A small self-supervised image encoder, trained from scratch: 32-pixel images, layers 16.
Rows from block 9 of a small self-supervised image encoder, named by matrix and row number. Rows with one number within an expert belong to one neuron, the router's apart. Each number is 200 + 20 x the weight over its row's rms, rounded and kept within 0 to 999. All counts start at 0. After the name is the row's rms in percent of the matrix's.
Before each expert's rows are labels from the 100 images, of 14976, where the router gives the expert most weight on average: "colour at peak" is the nearest of a few named colours to the mean colour under the peak. Only what is clearly more common there than usual is listed. The data: regions of photos with short descriptions (Visual Genome). In brackets: how many of the 100.
# router: router (model.blocks.9.mlp.router.weight, 8x128, trained with AdamW), inputs 0-127
# up: expert up (model.blocks.9.mlp.up, 8x128x128), inputs 0-127
# down: expert down (model.blocks.9.mlp.down, 8x128x128, transposed), outputs 0-127

# expert 3
colour at peak: black (75)
router.3,126,186,197,198,217,217,230,211,205,204,189,212,189,218,215,204,187,213,195,169,209,243,175,227,202,228,186,205,210,193,153,218,194,210,230,191,195,210,188,219,198,223,184,182,200,193,189,191,178,220,194,224,204,181,215,182,181,170,237,217,159,162,214,221,183,233,242,200,203,207,186,230,221,198,213,202,181,215,190,201,200,227,202,210,196,222,161,212,172,214,197,179,174,189,185,191,193,184,210,197,213,195,232,195,172,237,186,214,175,202,248,214,162,215,218,196,180,203,183,170,189,213,213,176,241,203,213,201,146
up.6,087,193,203,195,235,213,202,197,189,201,202,208,174,216,195,188,191,149,179,184,200,214,191,189,212,197,180,241,168,199,193,193,186,191,225,194,207,195,210,224,175,182,253,198,224,180,202,244,193,198,180,199,197,224,186,182,183,177,229,226,217,199,219,176,209,168,178,197,216,182,182,181,223,220,226,218,176,181,206,219,190,212,167,196,229,176,211,214,170,183,202,169,212,190,196,240,194,195,242,247,193,196,217,197,201,194,186,150,176,182,233,210,218,204,194,177,200,191,202,192,191,209,210,219,248,199,198,205,163
down.6,090,228,200,214,180,203,220,222,183,233,200,205,220,216,214,173,200,255,179,164,218,195,185,207,201,218,196,182,197,178,201,195,182,181,231,208,206,179,178,223,216,217,179,203,156,190,232,172,181,182,226,233,212,190,231,222,222,191,185,218,194,196,186,205,225,207,202,200,210,188,182,227,188,167,164,213,222,177,208,224,181,229,200,236,202,214,176,204,219,173,179,214,209,202,233,187,172,192,202,169,219,235,196,148,213,186,201,241,176,189,186,201,169,199,172,201,220,209,196,216,207,199,219,202,187,192,185,174,192
up.7,101,181,193,226,215,213,176,220,183,243,227,232,194,187,212,191,188,187,230,199,217,201,191,180,215,188,180,169,174,217,219,206,209,226,194,228,219,180,222,200,172,197,190,199,233,171,160,205,170,207,184,237,170,204,209,200,195,209,245,163,215,130,209,220,200,198,219,203,222,203,222,183,200,216,206,196,211,183,195,159,215,174,232,201,196,231,182,233,158,188,178,203,231,182,194,173,200,199,216,208,202,189,218,198,199,180,181,208,195,203,226,189,209,203,210,192,177,190,196,201,203,195,222,190,196,179,240,173,197
down.7,099,185,160,200,198,206,200,225,179,197,169,196,173,189,184,230,214,215,135,217,181,208,236,186,184,191,246,236,223,203,207,176,192,194,222,179,178,197,205,219,234,185,194,204,198,233,213,183,224,218,205,175,212,229,186,182,207,180,165,223,176,229,190,185,191,198,187,173,189,230,176,207,203,169,188,228,174,184,188,234,194,183,191,213,220,188,224,198,167,235,195,189,219,210,195,202,185,183,210,184,196,222,222,220,195,180,233,191,202,227,180,228,217,212,184,192,225,187,216,204,174,213,188,188,214,221,206,205,176
up.8,110,193,182,254,215,212,190,205,226,223,210,198,194,221,236,212,238,223,178,206,206,196,241,191,212,159,170,222,225,169,220,206,213,189,200,182,197,202,225,198,216,193,199,197,195,177,165,210,186,201,189,178,221,187,205,203,199,206,210,195,199,210,196,190,224,198,224,190,235,222,195,201,191,170,214,192,214,202,205,228,182,171,184,196,172,170,198,148,160,215,204,203,215,239,183,154,194,201,246,222,206,187,160,211,170,199,217,197,210,176,223,203,178,202,216,220,196,179,189,190,179,170,185,214,180,177,182,214,217
down.8,115,203,196,205,197,210,160,190,206,218,175,182,238,209,175,225,179,205,203,187,212,223,173,175,183,222,180,188,210,216,202,201,172,205,216,201,209,220,162,214,196,181,168,205,191,187,227,222,211,214,205,198,189,210,203,240,246,213,203,186,185,164,188,220,202,196,172,163,197,221,222,164,208,191,203,201,198,204,188,203,211,182,207,199,207,201,221,213,216,215,150,218,212,170,198,235,220,191,181,200,205,226,217,193,243,208,135,225,192,181,169,206,183,178,159,195,189,199,190,202,229,237,195,174,187,194,225,207,211
up.9,108,203,210,206,182,209,219,227,198,178,209,204,230,212,181,204,200,187,206,174,178,199,206,220,201,174,173,175,221,209,180,169,190,182,222,206,177,188,206,222,248,190,179,206,174,203,226,193,209,192,188,190,222,198,215,211,211,209,188,160,203,207,172,184,217,212,175,220,211,197,208,161,194,209,244,195,211,203,153,199,217,197,245,242,220,203,196,235,179,160,212,177,200,195,179,171,210,197,208,203,189,193,200,221,214,183,216,187,214,179,188,239,194,178,171,200,215,179,224,218,176,166,232,237,212,192,180,201,247
down.9,107,244,217,214,186,201,218,178,247,214,215,208,205,221,193,212,201,194,215,207,226,198,208,202,207,206,159,223,158,190,223,182,207,223,173,215,183,218,203,184,191,200,225,195,200,196,206,178,223,219,229,200,202,178,212,203,207,214,190,190,189,185,195,173,212,173,194,232,214,229,207,216,200,216,173,220,204,164,199,154,209,223,196,172,158,198,227,246,223,215,181,190,194,186,190,218,180,200,154,183,170,210,171,189,203,216,213,199,219,217,222,206,204,196,201,177,177,212,218,151,220,203,179,208,208,176,150,205,210
up.10,097,207,221,198,220,219,207,185,227,176,194,175,237,178,215,204,195,207,229,197,211,203,197,221,168,214,170,209,168,216,179,212,205,181,221,172,241,199,215,219,221,193,198,172,189,189,236,199,196,197,201,216,177,213,181,198,202,209,218,187,196,207,197,186,218,182,177,186,203,186,163,197,211,213,214,232,186,216,221,237,191,215,154,182,164,174,210,189,162,205,194,197,175,200,214,152,221,210,217,198,197,245,173,179,185,238,168,211,199,147,212,203,229,215,202,211,194,203,243,218,185,182,214,191,208,214,187,212,183
down.10,101,208,227,207,224,196,215,182,212,229,192,172,198,210,202,204,199,192,205,224,190,195,170,183,184,193,206,196,210,160,194,170,178,182,167,174,210,207,166,170,220,198,197,206,226,192,209,185,194,202,203,226,191,156,171,179,186,177,228,188,224,187,207,222,169,218,192,181,193,228,217,228,196,240,167,169,210,192,204,203,178,189,237,228,200,182,209,199,240,163,194,193,202,223,173,245,206,236,218,222,202,164,212,182,239,211,176,168,208,244,208,204,192,214,226,179,213,217,208,197,214,186,199,193,204,218,198,211,193
up.11,097,192,212,182,236,199,211,176,167,209,217,178,222,220,170,206,209,184,157,172,215,208,196,199,209,219,209,207,163,147,235,174,210,181,203,231,201,174,187,176,204,181,206,229,213,158,185,212,196,225,190,198,217,230,184,191,195,247,202,192,205,199,181,205,188,164,213,195,234,176,190,190,196,204,215,177,191,191,181,195,195,201,188,171,189,216,203,203,211,163,212,181,224,199,175,222,223,201,196,228,199,217,216,190,259,196,179,194,202,251,179,191,190,221,208,201,225,224,216,185,183,197,189,211,208,228,199,211,174
down.11,094,219,171,183,209,196,197,207,221,217,184,221,201,196,242,200,160,187,236,214,204,204,214,209,194,220,193,225,224,197,186,188,190,218,228,195,221,210,185,190,202,210,192,182,192,171,206,205,194,164,240,184,190,203,195,153,216,187,179,207,174,172,203,215,229,205,198,175,168,191,209,228,208,174,197,175,191,178,218,174,207,201,189,212,206,215,201,170,238,225,207,183,168,213,225,225,264,213,238,201,194,229,194,214,205,164,197,169,254,192,190,190,183,205,183,220,187,190,182,192,201,214,185,188,203,189,160,196,188

# expert 1
colour at peak: brown (60)
router.1,083,242,224,197,192,196,217,217,190,214,173,220,208,200,203,217,196,178,233,187,227,195,168,213,171,207,194,212,214,173,242,178,202,224,184,214,207,205,207,177,225,221,247,150,215,200,206,212,190,187,222,194,199,213,231,197,207,199,202,226,166,214,190,210,176,226,186,206,214,220,201,190,203,167,204,208,185,198,202,217,222,210,189,181,200,216,174,196,213,230,205,205,182,222,230,201,241,217,193,191,215,200,199,184,182,233,228,166,222,187,171,215,173,212,209,213,188,254,168,236,213,215,175,193,167,229,181,201,215
up.6,096,206,204,192,221,210,181,178,203,190,190,196,209,222,206,187,178,174,179,208,208,185,209,202,187,179,188,159,199,187,185,180,218,232,198,194,256,193,205,221,193,220,202,206,200,186,215,203,200,230,200,220,210,221,178,221,154,201,225,202,210,202,216,220,182,181,226,182,207,194,227,217,170,161,210,210,204,187,177,209,208,203,148,209,156,222,176,175,208,215,185,228,180,180,194,215,218,235,233,194,221,189,197,182,182,187,205,255,165,167,179,202,236,225,177,190,229,198,216,220,216,202,217,216,182,173,215,204,193
down.6,103,204,217,226,179,191,201,195,218,219,182,219,190,209,192,210,209,233,208,195,191,196,197,198,204,214,217,192,240,195,170,243,208,183,256,197,215,187,213,180,201,157,169,173,195,161,195,219,209,213,193,136,209,196,207,177,216,189,198,194,185,239,181,219,220,190,157,170,193,196,187,226,221,246,192,219,204,200,201,164,192,176,197,224,232,191,228,178,195,184,195,198,168,231,177,205,212,167,210,202,217,205,206,194,195,187,180,200,212,213,195,194,193,202,222,211,207,161,189,189,186,207,183,192,152,210,221,209,213
up.7,094,209,199,190,219,241,182,217,209,184,229,186,206,185,150,196,197,236,208,228,223,162,189,209,228,198,228,174,199,203,209,199,188,165,210,187,225,194,166,228,212,219,226,228,166,157,229,201,209,200,186,198,209,204,197,202,192,217,192,189,199,213,187,205,216,223,208,206,216,211,206,183,214,204,172,240,192,197,197,183,206,202,176,209,205,194,199,215,215,192,237,185,209,198,205,211,176,194,180,191,180,234,210,183,176,253,192,200,197,188,222,183,191,182,176,209,176,156,166,232,199,177,210,242,170,209,208,158,215
down.7,102,204,137,254,197,214,196,155,197,182,182,190,227,202,191,214,200,176,199,187,209,209,200,180,223,161,198,200,218,242,181,199,181,222,196,229,186,214,207,218,221,244,166,187,224,237,169,154,180,219,195,188,191,203,225,197,205,195,185,177,191,215,196,188,197,218,174,209,217,209,201,214,198,192,163,202,195,183,201,200,206,206,201,204,205,230,216,212,214,184,181,215,205,188,191,203,228,172,180,205,180,202,194,219,267,191,207,199,208,185,201,203,204,194,204,169,207,212,198,166,187,198,187,244,230,209,213,174,204
up.8,090,216,228,168,174,187,172,171,176,199,225,227,220,193,179,207,225,187,169,208,198,208,204,188,221,202,227,194,222,186,179,198,216,202,196,172,200,182,213,206,178,206,226,215,159,224,200,196,233,177,191,192,187,196,214,263,205,218,230,199,187,184,196,176,199,213,188,168,224,208,173,178,193,196,211,231,192,180,217,196,179,166,161,206,187,195,226,163,219,212,209,210,167,180,164,216,171,226,207,205,227,206,203,201,180,211,185,231,190,231,191,197,215,207,189,179,214,208,221,214,204,188,182,210,251,224,204,224,190
down.8,084,197,175,221,220,203,237,194,162,203,177,199,192,197,189,217,209,192,230,221,172,209,203,204,195,205,221,219,178,201,165,207,166,181,172,190,210,233,237,207,201,221,193,205,186,176,198,211,225,201,189,203,204,219,202,186,206,189,170,199,234,206,215,212,168,157,198,184,227,226,192,182,222,196,157,221,225,197,191,205,203,190,212,210,219,197,186,202,194,214,182,195,223,238,185,193,202,165,194,190,206,230,215,189,201,211,226,194,205,178,199,201,193,177,192,221,161,151,218,178,162,213,206,229,149,158,223,175,221
up.9,081,205,219,210,208,210,186,201,210,203,195,177,190,231,267,197,193,201,190,199,231,181,216,193,173,184,246,197,207,227,184,177,192,238,169,186,168,167,172,162,188,192,165,213,179,182,208,185,216,216,219,186,189,186,191,218,200,203,199,219,198,223,205,196,200,187,239,185,186,213,184,184,219,172,233,193,194,209,221,178,177,164,178,196,182,189,228,210,241,218,197,152,248,193,202,206,193,188,206,230,193,213,198,175,222,181,179,161,197,199,207,224,203,210,219,202,194,193,191,194,193,191,226,218,205,231,225,207,198
down.9,075,215,170,213,196,193,233,198,183,175,226,182,195,201,182,202,159,222,196,201,185,179,201,206,207,183,230,185,192,173,182,213,183,176,236,227,207,207,217,218,235,221,185,210,177,218,204,181,222,212,165,204,216,200,230,179,183,191,227,196,186,221,206,217,241,183,216,229,182,178,218,212,204,192,177,180,179,189,213,210,223,190,208,230,210,238,184,208,198,199,192,224,213,186,206,163,210,202,173,130,197,197,245,211,204,188,192,213,186,197,207,179,188,192,201,193,221,197,165,209,250,210,201,223,211,166,168,190,205
up.10,110,209,198,163,206,207,172,192,197,212,210,213,210,226,216,218,186,206,172,210,233,196,192,230,219,172,261,193,214,164,219,204,204,197,216,208,196,179,208,211,235,238,212,209,202,198,247,218,186,209,186,171,194,208,190,172,203,221,199,205,197,237,220,177,179,219,202,159,225,169,221,162,196,207,190,215,169,197,236,218,187,193,198,227,195,210,222,173,198,206,195,213,208,209,212,191,189,211,216,219,193,174,157,177,171,196,172,191,160,173,182,206,184,188,201,186,184,222,203,193,190,196,183,189,186,203,202,144,195
down.10,114,215,211,214,196,185,232,177,184,173,231,204,201,178,205,204,217,203,204,201,211,186,189,187,207,188,218,211,176,197,227,191,195,203,220,159,200,209,190,204,188,173,177,194,229,187,203,201,198,208,192,221,214,194,205,200,190,204,182,189,214,224,212,235,196,178,199,212,175,204,186,225,197,205,186,216,185,201,185,212,216,205,186,197,217,168,158,197,217,198,152,172,188,219,196,204,186,185,214,263,219,230,209,231,242,207,173,209,212,238,189,173,164,153,213,227,217,145,171,195,213,219,216,209,207,212,248,213,189
up.11,066,219,217,177,193,190,191,198,162,162,222,187,187,204,219,181,155,215,204,181,190,202,206,194,208,174,218,188,179,193,211,224,231,206,213,182,161,199,224,204,210,230,209,203,169,193,184,209,240,226,169,216,208,196,210,190,173,201,178,172,205,185,210,207,158,200,226,178,224,194,182,217,183,201,219,184,205,203,199,191,181,254,181,212,226,202,214,211,251,220,203,210,231,192,169,218,242,220,186,202,207,189,203,151,181,175,204,230,206,214,188,192,210,176,219,195,202,214,181,198,180,224,168,192,213,221,217,180,191
down.11,067,191,205,190,212,210,179,195,222,211,182,192,206,193,169,229,254,205,178,187,216,189,223,173,219,241,199,210,227,236,179,197,222,201,226,154,206,239,175,213,173,207,172,203,229,207,209,230,160,191,184,206,217,194,218,194,193,232,212,178,200,172,198,172,225,184,198,201,205,205,183,187,203,178,190,228,192,174,196,186,175,177,191,202,200,186,218,164,182,201,203,146,187,205,235,212,177,205,163,175,188,232,191,230,229,180,207,208,205,203,196,198,183,179,198,218,191,204,198,188,218,177,221,215,213,188,186,209,237

# expert 7
colour at peak: blue (35)
router.7,132,219,172,206,197,220,217,214,226,242,196,222,206,184,185,210,207,216,211,226,169,185,187,160,201,167,199,219,197,218,256,191,202,203,218,185,204,196,205,204,197,216,204,222,222,212,217,222,198,177,204,193,230,195,187,212,188,224,217,179,204,254,211,160,213,171,172,202,212,154,210,190,174,204,187,214,198,160,213,197,227,198,230,229,156,208,222,176,224,226,179,198,228,205,202,194,212,206,189,203,209,180,158,210,199,198,177,203,209,163,195,188,201,235,174,220,205,211,214,186,230,237,194,211,209,207,216,210,205
up.6,092,186,168,186,187,211,217,205,202,171,212,217,217,210,195,202,181,195,186,206,213,151,217,185,190,196,209,174,179,240,161,211,196,176,200,219,219,221,219,174,157,218,192,219,213,167,236,205,178,163,219,188,198,206,200,224,205,246,199,216,195,200,176,179,184,195,201,222,181,183,203,201,201,213,208,212,213,232,188,203,184,221,223,213,208,220,181,212,198,183,224,200,210,203,174,225,186,214,220,188,196,209,231,184,225,204,196,200,203,259,211,234,200,243,176,183,197,184,161,193,157,198,179,213,226,180,211,177,176
down.6,079,204,216,200,178,233,223,257,197,212,194,127,229,176,202,175,202,221,196,210,212,172,191,166,196,258,192,200,186,200,227,174,182,217,212,191,204,222,229,175,223,218,207,174,190,184,171,195,195,203,206,195,213,212,184,218,160,212,181,211,200,200,227,227,189,175,209,209,179,209,217,194,184,188,211,186,184,182,172,190,213,193,189,202,198,197,224,192,195,211,205,239,206,218,221,205,220,233,167,191,190,193,189,229,178,195,181,200,224,226,210,178,205,193,197,186,190,196,201,163,193,212,182,214,170,206,188,246,222
up.7,082,187,149,191,195,188,181,193,192,198,188,192,183,229,201,197,168,193,202,221,187,215,218,182,195,232,176,168,157,176,235,185,173,191,155,189,180,217,170,187,198,209,205,208,219,200,209,201,206,197,218,174,207,179,194,221,201,216,198,195,196,239,203,221,166,196,192,234,181,212,219,220,224,196,222,242,198,209,205,220,208,198,210,207,199,219,205,204,248,158,202,160,193,211,219,192,211,190,183,205,230,183,234,215,191,194,226,234,227,194,199,197,196,185,216,148,167,208,210,233,200,205,179,184,208,167,217,199,217
down.7,081,210,197,213,183,200,209,176,181,221,223,190,246,161,199,179,203,232,134,186,199,183,216,247,190,183,199,201,208,230,213,174,187,204,209,229,186,211,195,202,196,178,196,189,203,225,203,182,191,203,176,234,186,187,175,185,213,189,199,218,196,181,205,172,213,166,189,208,184,213,205,168,203,222,191,202,189,234,205,209,195,208,164,200,198,217,221,244,165,191,196,200,226,238,164,188,197,211,187,219,182,235,188,206,168,245,201,195,231,216,193,231,209,224,194,230,200,193,215,172,196,171,210,189,207,219,193,204,216
up.8,105,192,215,218,206,195,193,214,193,193,214,212,208,195,213,200,210,188,202,235,202,191,211,206,192,198,188,176,190,205,216,179,225,181,254,201,171,184,215,200,201,195,218,165,225,203,172,196,183,194,186,174,210,168,179,195,201,235,182,204,229,221,213,179,202,178,215,185,220,200,219,204,194,187,220,222,210,161,184,184,154,200,168,208,170,167,179,207,211,198,229,214,248,170,239,189,184,205,241,188,232,185,194,190,172,218,226,181,194,184,218,178,235,231,184,184,222,208,204,211,186,167,208,190,221,155,186,180,219
down.8,121,204,161,226,178,199,176,164,217,215,181,184,213,198,200,224,200,233,206,167,162,234,180,151,177,215,229,218,215,215,181,212,183,214,224,204,212,193,219,178,194,201,206,228,219,193,192,209,194,206,210,195,188,187,232,196,191,226,210,215,198,185,199,227,222,196,201,194,227,220,216,215,191,209,166,227,204,218,197,190,199,225,151,195,216,195,179,175,210,159,227,181,190,211,228,216,181,182,199,199,190,194,234,203,198,208,173,204,203,206,166,141,162,200,205,232,216,206,215,179,217,194,179,195,200,227,175,186,224
up.9,093,215,185,212,164,218,195,154,188,184,177,189,213,192,228,183,214,193,219,173,150,215,206,211,219,188,204,178,171,164,207,187,189,205,202,192,187,205,207,177,204,242,182,188,219,226,226,169,229,189,223,220,221,246,213,198,188,230,189,210,178,198,194,223,183,222,204,188,177,198,201,197,202,186,211,180,191,196,183,214,193,168,205,195,221,198,204,232,181,165,227,184,225,242,168,191,203,219,197,188,204,247,182,181,192,168,198,178,208,220,194,195,210,236,194,186,199,221,226,231,196,190,234,196,214,182,180,223,224
down.9,097,257,203,185,186,235,183,186,218,225,197,211,192,195,173,212,212,161,229,193,212,214,201,219,215,188,240,184,206,205,200,184,189,200,239,191,189,224,189,208,168,183,194,232,203,118,186,187,185,185,179,195,201,194,269,195,194,203,206,230,200,198,216,210,183,168,209,223,230,211,175,208,215,228,182,196,195,189,208,220,197,176,182,204,178,231,214,204,192,214,208,183,191,204,196,195,219,166,223,177,201,210,188,202,235,207,209,207,173,175,181,198,193,193,177,228,210,201,211,176,166,203,213,211,203,200,184,209,203
up.10,099,210,216,183,209,194,207,216,178,204,206,219,212,232,212,208,202,184,209,178,189,214,176,191,199,190,225,209,187,199,195,191,188,132,217,215,170,194,203,188,174,210,210,181,222,201,189,208,227,220,177,183,203,205,180,213,174,222,207,210,210,214,196,204,156,210,172,218,180,204,173,219,212,228,193,176,232,157,186,177,204,183,200,233,226,228,228,223,239,207,213,179,197,175,213,185,143,195,178,174,231,184,191,210,175,213,186,241,199,172,236,202,241,221,203,185,187,193,180,188,208,233,197,203,213,194,199,212,195
down.10,105,195,150,215,183,195,200,173,187,209,180,191,186,197,176,147,219,190,207,172,191,218,183,208,194,221,172,176,221,220,207,204,216,222,179,210,205,200,222,211,203,175,152,239,180,191,186,218,223,196,232,235,203,163,190,175,202,189,206,237,184,194,200,208,208,217,213,170,203,205,243,186,242,208,208,194,202,220,195,234,182,245,207,210,218,197,192,210,194,233,215,199,202,183,199,191,179,168,174,208,179,224,231,204,217,218,192,162,217,211,201,178,211,195,188,188,196,196,188,213,207,198,190,224,192,234,163,206,167
up.11,097,191,237,181,194,212,209,214,229,220,207,170,182,170,175,178,187,202,238,180,214,201,212,213,203,187,230,194,199,175,194,222,210,172,199,212,197,171,235,207,185,176,210,177,209,186,218,198,171,177,190,172,205,189,180,198,213,189,214,192,194,189,178,226,235,232,202,177,168,155,200,190,206,236,202,206,225,221,205,219,190,211,144,195,197,208,163,195,210,171,195,194,207,162,171,164,226,229,188,184,200,174,201,179,198,193,212,217,203,216,237,214,221,204,212,176,227,234,162,209,218,205,212,216,200,208,213,228,202
down.11,098,218,207,224,161,184,193,193,191,206,226,189,232,204,170,169,181,161,185,194,209,179,201,189,173,203,184,154,191,186,200,215,178,197,171,216,234,196,218,228,204,180,196,234,211,219,196,164,210,199,178,221,204,176,207,225,224,218,205,226,236,195,204,186,164,232,205,188,219,221,228,192,219,208,230,214,198,167,195,183,190,202,233,220,209,178,210,204,212,190,214,202,161,208,207,183,181,191,188,200,167,203,188,213,254,193,202,177,214,188,186,173,180,215,200,244,202,209,227,222,229,194,171,182,207,170,204,211,192

# expert 6
colour at peak: pink (36)
router.6,100,204,191,205,173,203,203,192,197,218,200,208,182,196,162,223,185,188,201,213,195,249,186,174,169,211,198,190,202,195,189,190,185,225,183,181,214,239,206,219,219,202,217,186,217,194,199,204,182,213,212,217,224,193,206,191,269,231,188,206,183,205,192,222,176,204,187,214,159,191,216,189,217,223,216,225,187,205,218,211,227,166,208,172,221,247,191,197,242,207,201,218,204,173,220,160,201,206,190,186,200,225,190,181,209,191,221,200,215,218,170,167,174,149,231,169,226,232,192,212,206,204,197,208,177,188,173,202,209
up.6,097,235,206,166,226,233,211,203,179,179,226,186,196,183,203,203,177,213,180,215,227,225,200,216,194,183,206,152,192,198,179,184,192,172,177,214,246,224,195,236,198,202,245,187,206,202,177,185,219,204,200,215,220,176,230,163,193,205,174,207,198,183,199,187,206,161,225,201,191,246,228,195,195,199,200,242,207,206,168,165,201,202,223,187,209,215,181,175,193,177,201,221,190,204,183,188,184,192,227,180,193,205,200,176,177,219,210,158,234,203,246,200,228,216,188,201,196,197,185,199,188,176,183,187,226,204,214,205,182
down.6,102,206,218,194,202,207,191,224,209,225,204,166,199,199,202,193,224,205,219,189,201,199,238,154,176,224,214,204,167,198,219,211,183,189,204,194,210,180,173,172,215,217,204,207,202,213,223,207,160,260,182,192,187,231,193,223,238,192,226,195,173,164,182,210,214,167,182,225,212,156,174,201,206,224,185,214,192,183,206,209,218,167,214,198,182,207,244,187,165,216,213,191,208,231,209,194,198,224,229,200,198,231,199,198,218,197,201,207,178,190,199,186,181,154,189,190,227,169,166,181,204,203,204,181,215,185,192,176,219
up.7,109,181,182,219,194,205,203,199,209,198,173,186,231,217,199,215,173,193,197,162,253,192,190,183,206,225,264,171,191,203,192,198,160,179,216,194,197,243,213,211,191,181,192,196,209,184,195,183,218,229,183,193,186,201,185,199,223,205,177,193,202,203,230,211,242,172,182,219,243,215,195,208,212,193,196,207,188,185,187,173,214,188,203,170,223,186,212,197,223,189,200,207,217,227,174,191,216,167,197,181,174,207,166,185,217,204,185,185,219,191,181,199,208,183,200,201,225,210,234,191,186,209,217,171,204,182,224,137,165
down.7,083,197,226,188,208,195,185,187,209,191,178,221,194,178,219,191,213,183,203,208,200,220,226,198,197,211,194,202,216,218,219,178,218,201,175,204,209,192,221,237,190,211,195,194,209,177,239,220,199,166,199,190,211,166,231,203,204,198,199,203,214,187,172,206,222,181,204,143,209,206,188,248,189,222,223,211,219,201,201,219,221,214,168,187,163,189,212,200,129,231,165,180,216,192,165,202,212,250,209,204,201,211,227,212,226,186,154,188,205,206,228,198,189,183,187,204,178,231,222,186,229,201,204,181,223,227,199,190,210
up.8,099,242,226,173,214,210,211,232,255,221,212,222,183,188,217,176,215,211,159,188,198,190,166,194,219,213,193,175,187,207,212,223,202,217,180,209,191,200,209,200,216,217,160,227,178,158,203,231,196,175,149,190,193,219,178,241,199,184,212,222,197,189,199,181,208,200,194,203,221,188,226,199,211,188,205,197,207,220,211,211,208,194,170,215,188,224,213,188,226,197,167,202,232,188,206,173,232,173,182,218,217,173,211,175,175,183,221,191,167,246,241,205,206,177,219,200,202,210,207,206,208,199,187,211,193,179,211,189,179
down.8,102,214,198,255,188,222,225,201,184,186,188,199,224,226,215,164,193,177,238,173,204,186,201,178,165,201,186,205,212,200,208,187,213,213,191,209,220,194,196,179,207,178,227,220,227,178,205,174,177,232,208,206,209,191,229,185,236,181,202,191,213,208,172,211,217,195,214,226,179,187,187,194,193,196,206,206,212,161,170,228,175,189,200,214,226,191,174,223,204,229,216,164,178,222,217,224,205,214,217,218,171,204,194,160,208,216,179,196,160,192,186,196,195,216,183,186,201,162,236,166,174,227,190,206,183,232,232,197,181
up.9,114,228,202,197,218,189,201,195,223,150,153,185,161,208,219,224,194,177,196,178,204,185,210,226,197,214,237,195,226,197,209,190,205,190,219,228,217,172,196,215,177,207,205,190,229,217,197,203,211,208,194,224,225,211,174,189,199,221,199,204,186,174,197,154,163,203,213,211,210,181,212,187,209,235,242,176,179,195,192,249,200,171,183,182,172,204,201,186,183,186,210,207,181,181,197,193,221,209,211,175,190,215,223,214,194,183,164,220,226,212,213,212,163,183,176,174,201,190,203,221,197,246,250,203,202,211,217,185,199
down.9,118,183,205,171,186,183,214,188,218,249,211,187,202,201,187,183,207,188,215,192,204,192,199,167,186,198,194,204,135,181,210,209,166,236,198,214,212,190,229,200,195,192,177,211,213,178,215,225,239,233,209,195,221,159,215,185,189,211,189,167,192,231,187,202,202,182,204,231,177,225,206,177,178,207,198,219,194,239,252,200,173,229,182,180,195,177,212,159,173,205,204,215,190,205,194,218,191,222,182,217,213,189,183,229,197,206,231,213,199,198,229,180,180,194,219,190,170,193,207,190,198,215,164,198,183,162,189,220,207
up.10,122,216,198,216,172,207,192,197,203,193,198,185,178,210,180,222,199,224,201,215,167,178,160,213,187,191,186,190,198,222,205,217,193,180,201,206,215,187,202,213,201,205,205,186,216,230,152,177,226,221,193,206,239,191,212,227,197,240,188,201,178,219,206,211,180,212,176,172,206,218,178,191,200,207,182,212,179,203,240,181,195,202,186,219,162,204,214,255,173,193,203,211,223,201,199,200,198,196,200,155,219,200,144,165,204,205,194,213,221,174,207,187,185,190,188,213,206,210,246,190,228,233,236,195,222,182,246,182,176
down.10,132,192,192,183,211,203,186,229,179,214,172,214,218,190,202,177,184,194,229,212,222,218,206,190,180,177,213,194,207,195,172,215,194,235,173,207,169,216,187,208,186,198,190,169,222,214,222,200,189,210,215,184,199,214,195,196,184,202,210,216,176,197,232,218,227,204,200,190,231,219,274,227,210,182,190,218,208,183,214,228,209,194,163,186,195,186,184,199,187,224,157,211,232,232,201,177,192,224,213,191,201,204,210,172,217,230,189,181,167,194,222,178,196,222,187,204,217,201,143,183,189,197,158,161,175,211,206,223,221
up.11,108,206,195,230,186,202,176,193,216,200,182,222,196,221,213,204,205,210,199,192,239,204,222,217,200,177,187,185,222,201,177,218,174,182,194,183,204,214,227,247,175,194,197,200,229,160,162,206,222,181,230,198,216,200,169,210,176,216,197,216,202,189,191,169,255,208,192,179,150,192,154,198,176,195,180,175,246,212,195,198,209,190,212,202,213,207,204,246,199,198,228,216,184,209,199,174,212,193,203,232,213,217,210,214,171,198,253,168,206,195,177,208,195,201,217,201,220,200,199,192,192,191,157,214,216,216,187,174,204
down.11,118,182,197,218,196,217,221,214,155,231,185,229,208,214,228,222,214,234,175,208,173,199,202,187,180,223,211,210,199,228,168,196,200,186,222,189,187,191,178,172,224,184,178,200,184,213,196,249,197,207,199,218,188,226,227,206,205,147,214,213,199,219,196,220,193,224,187,191,183,213,206,174,187,235,188,180,179,205,146,235,206,185,203,209,198,207,184,167,198,191,186,193,216,213,191,192,175,187,203,199,207,260,193,213,215,172,199,219,190,190,201,195,212,247,199,214,212,191,165,220,166,204,209,197,158,210,184,219,185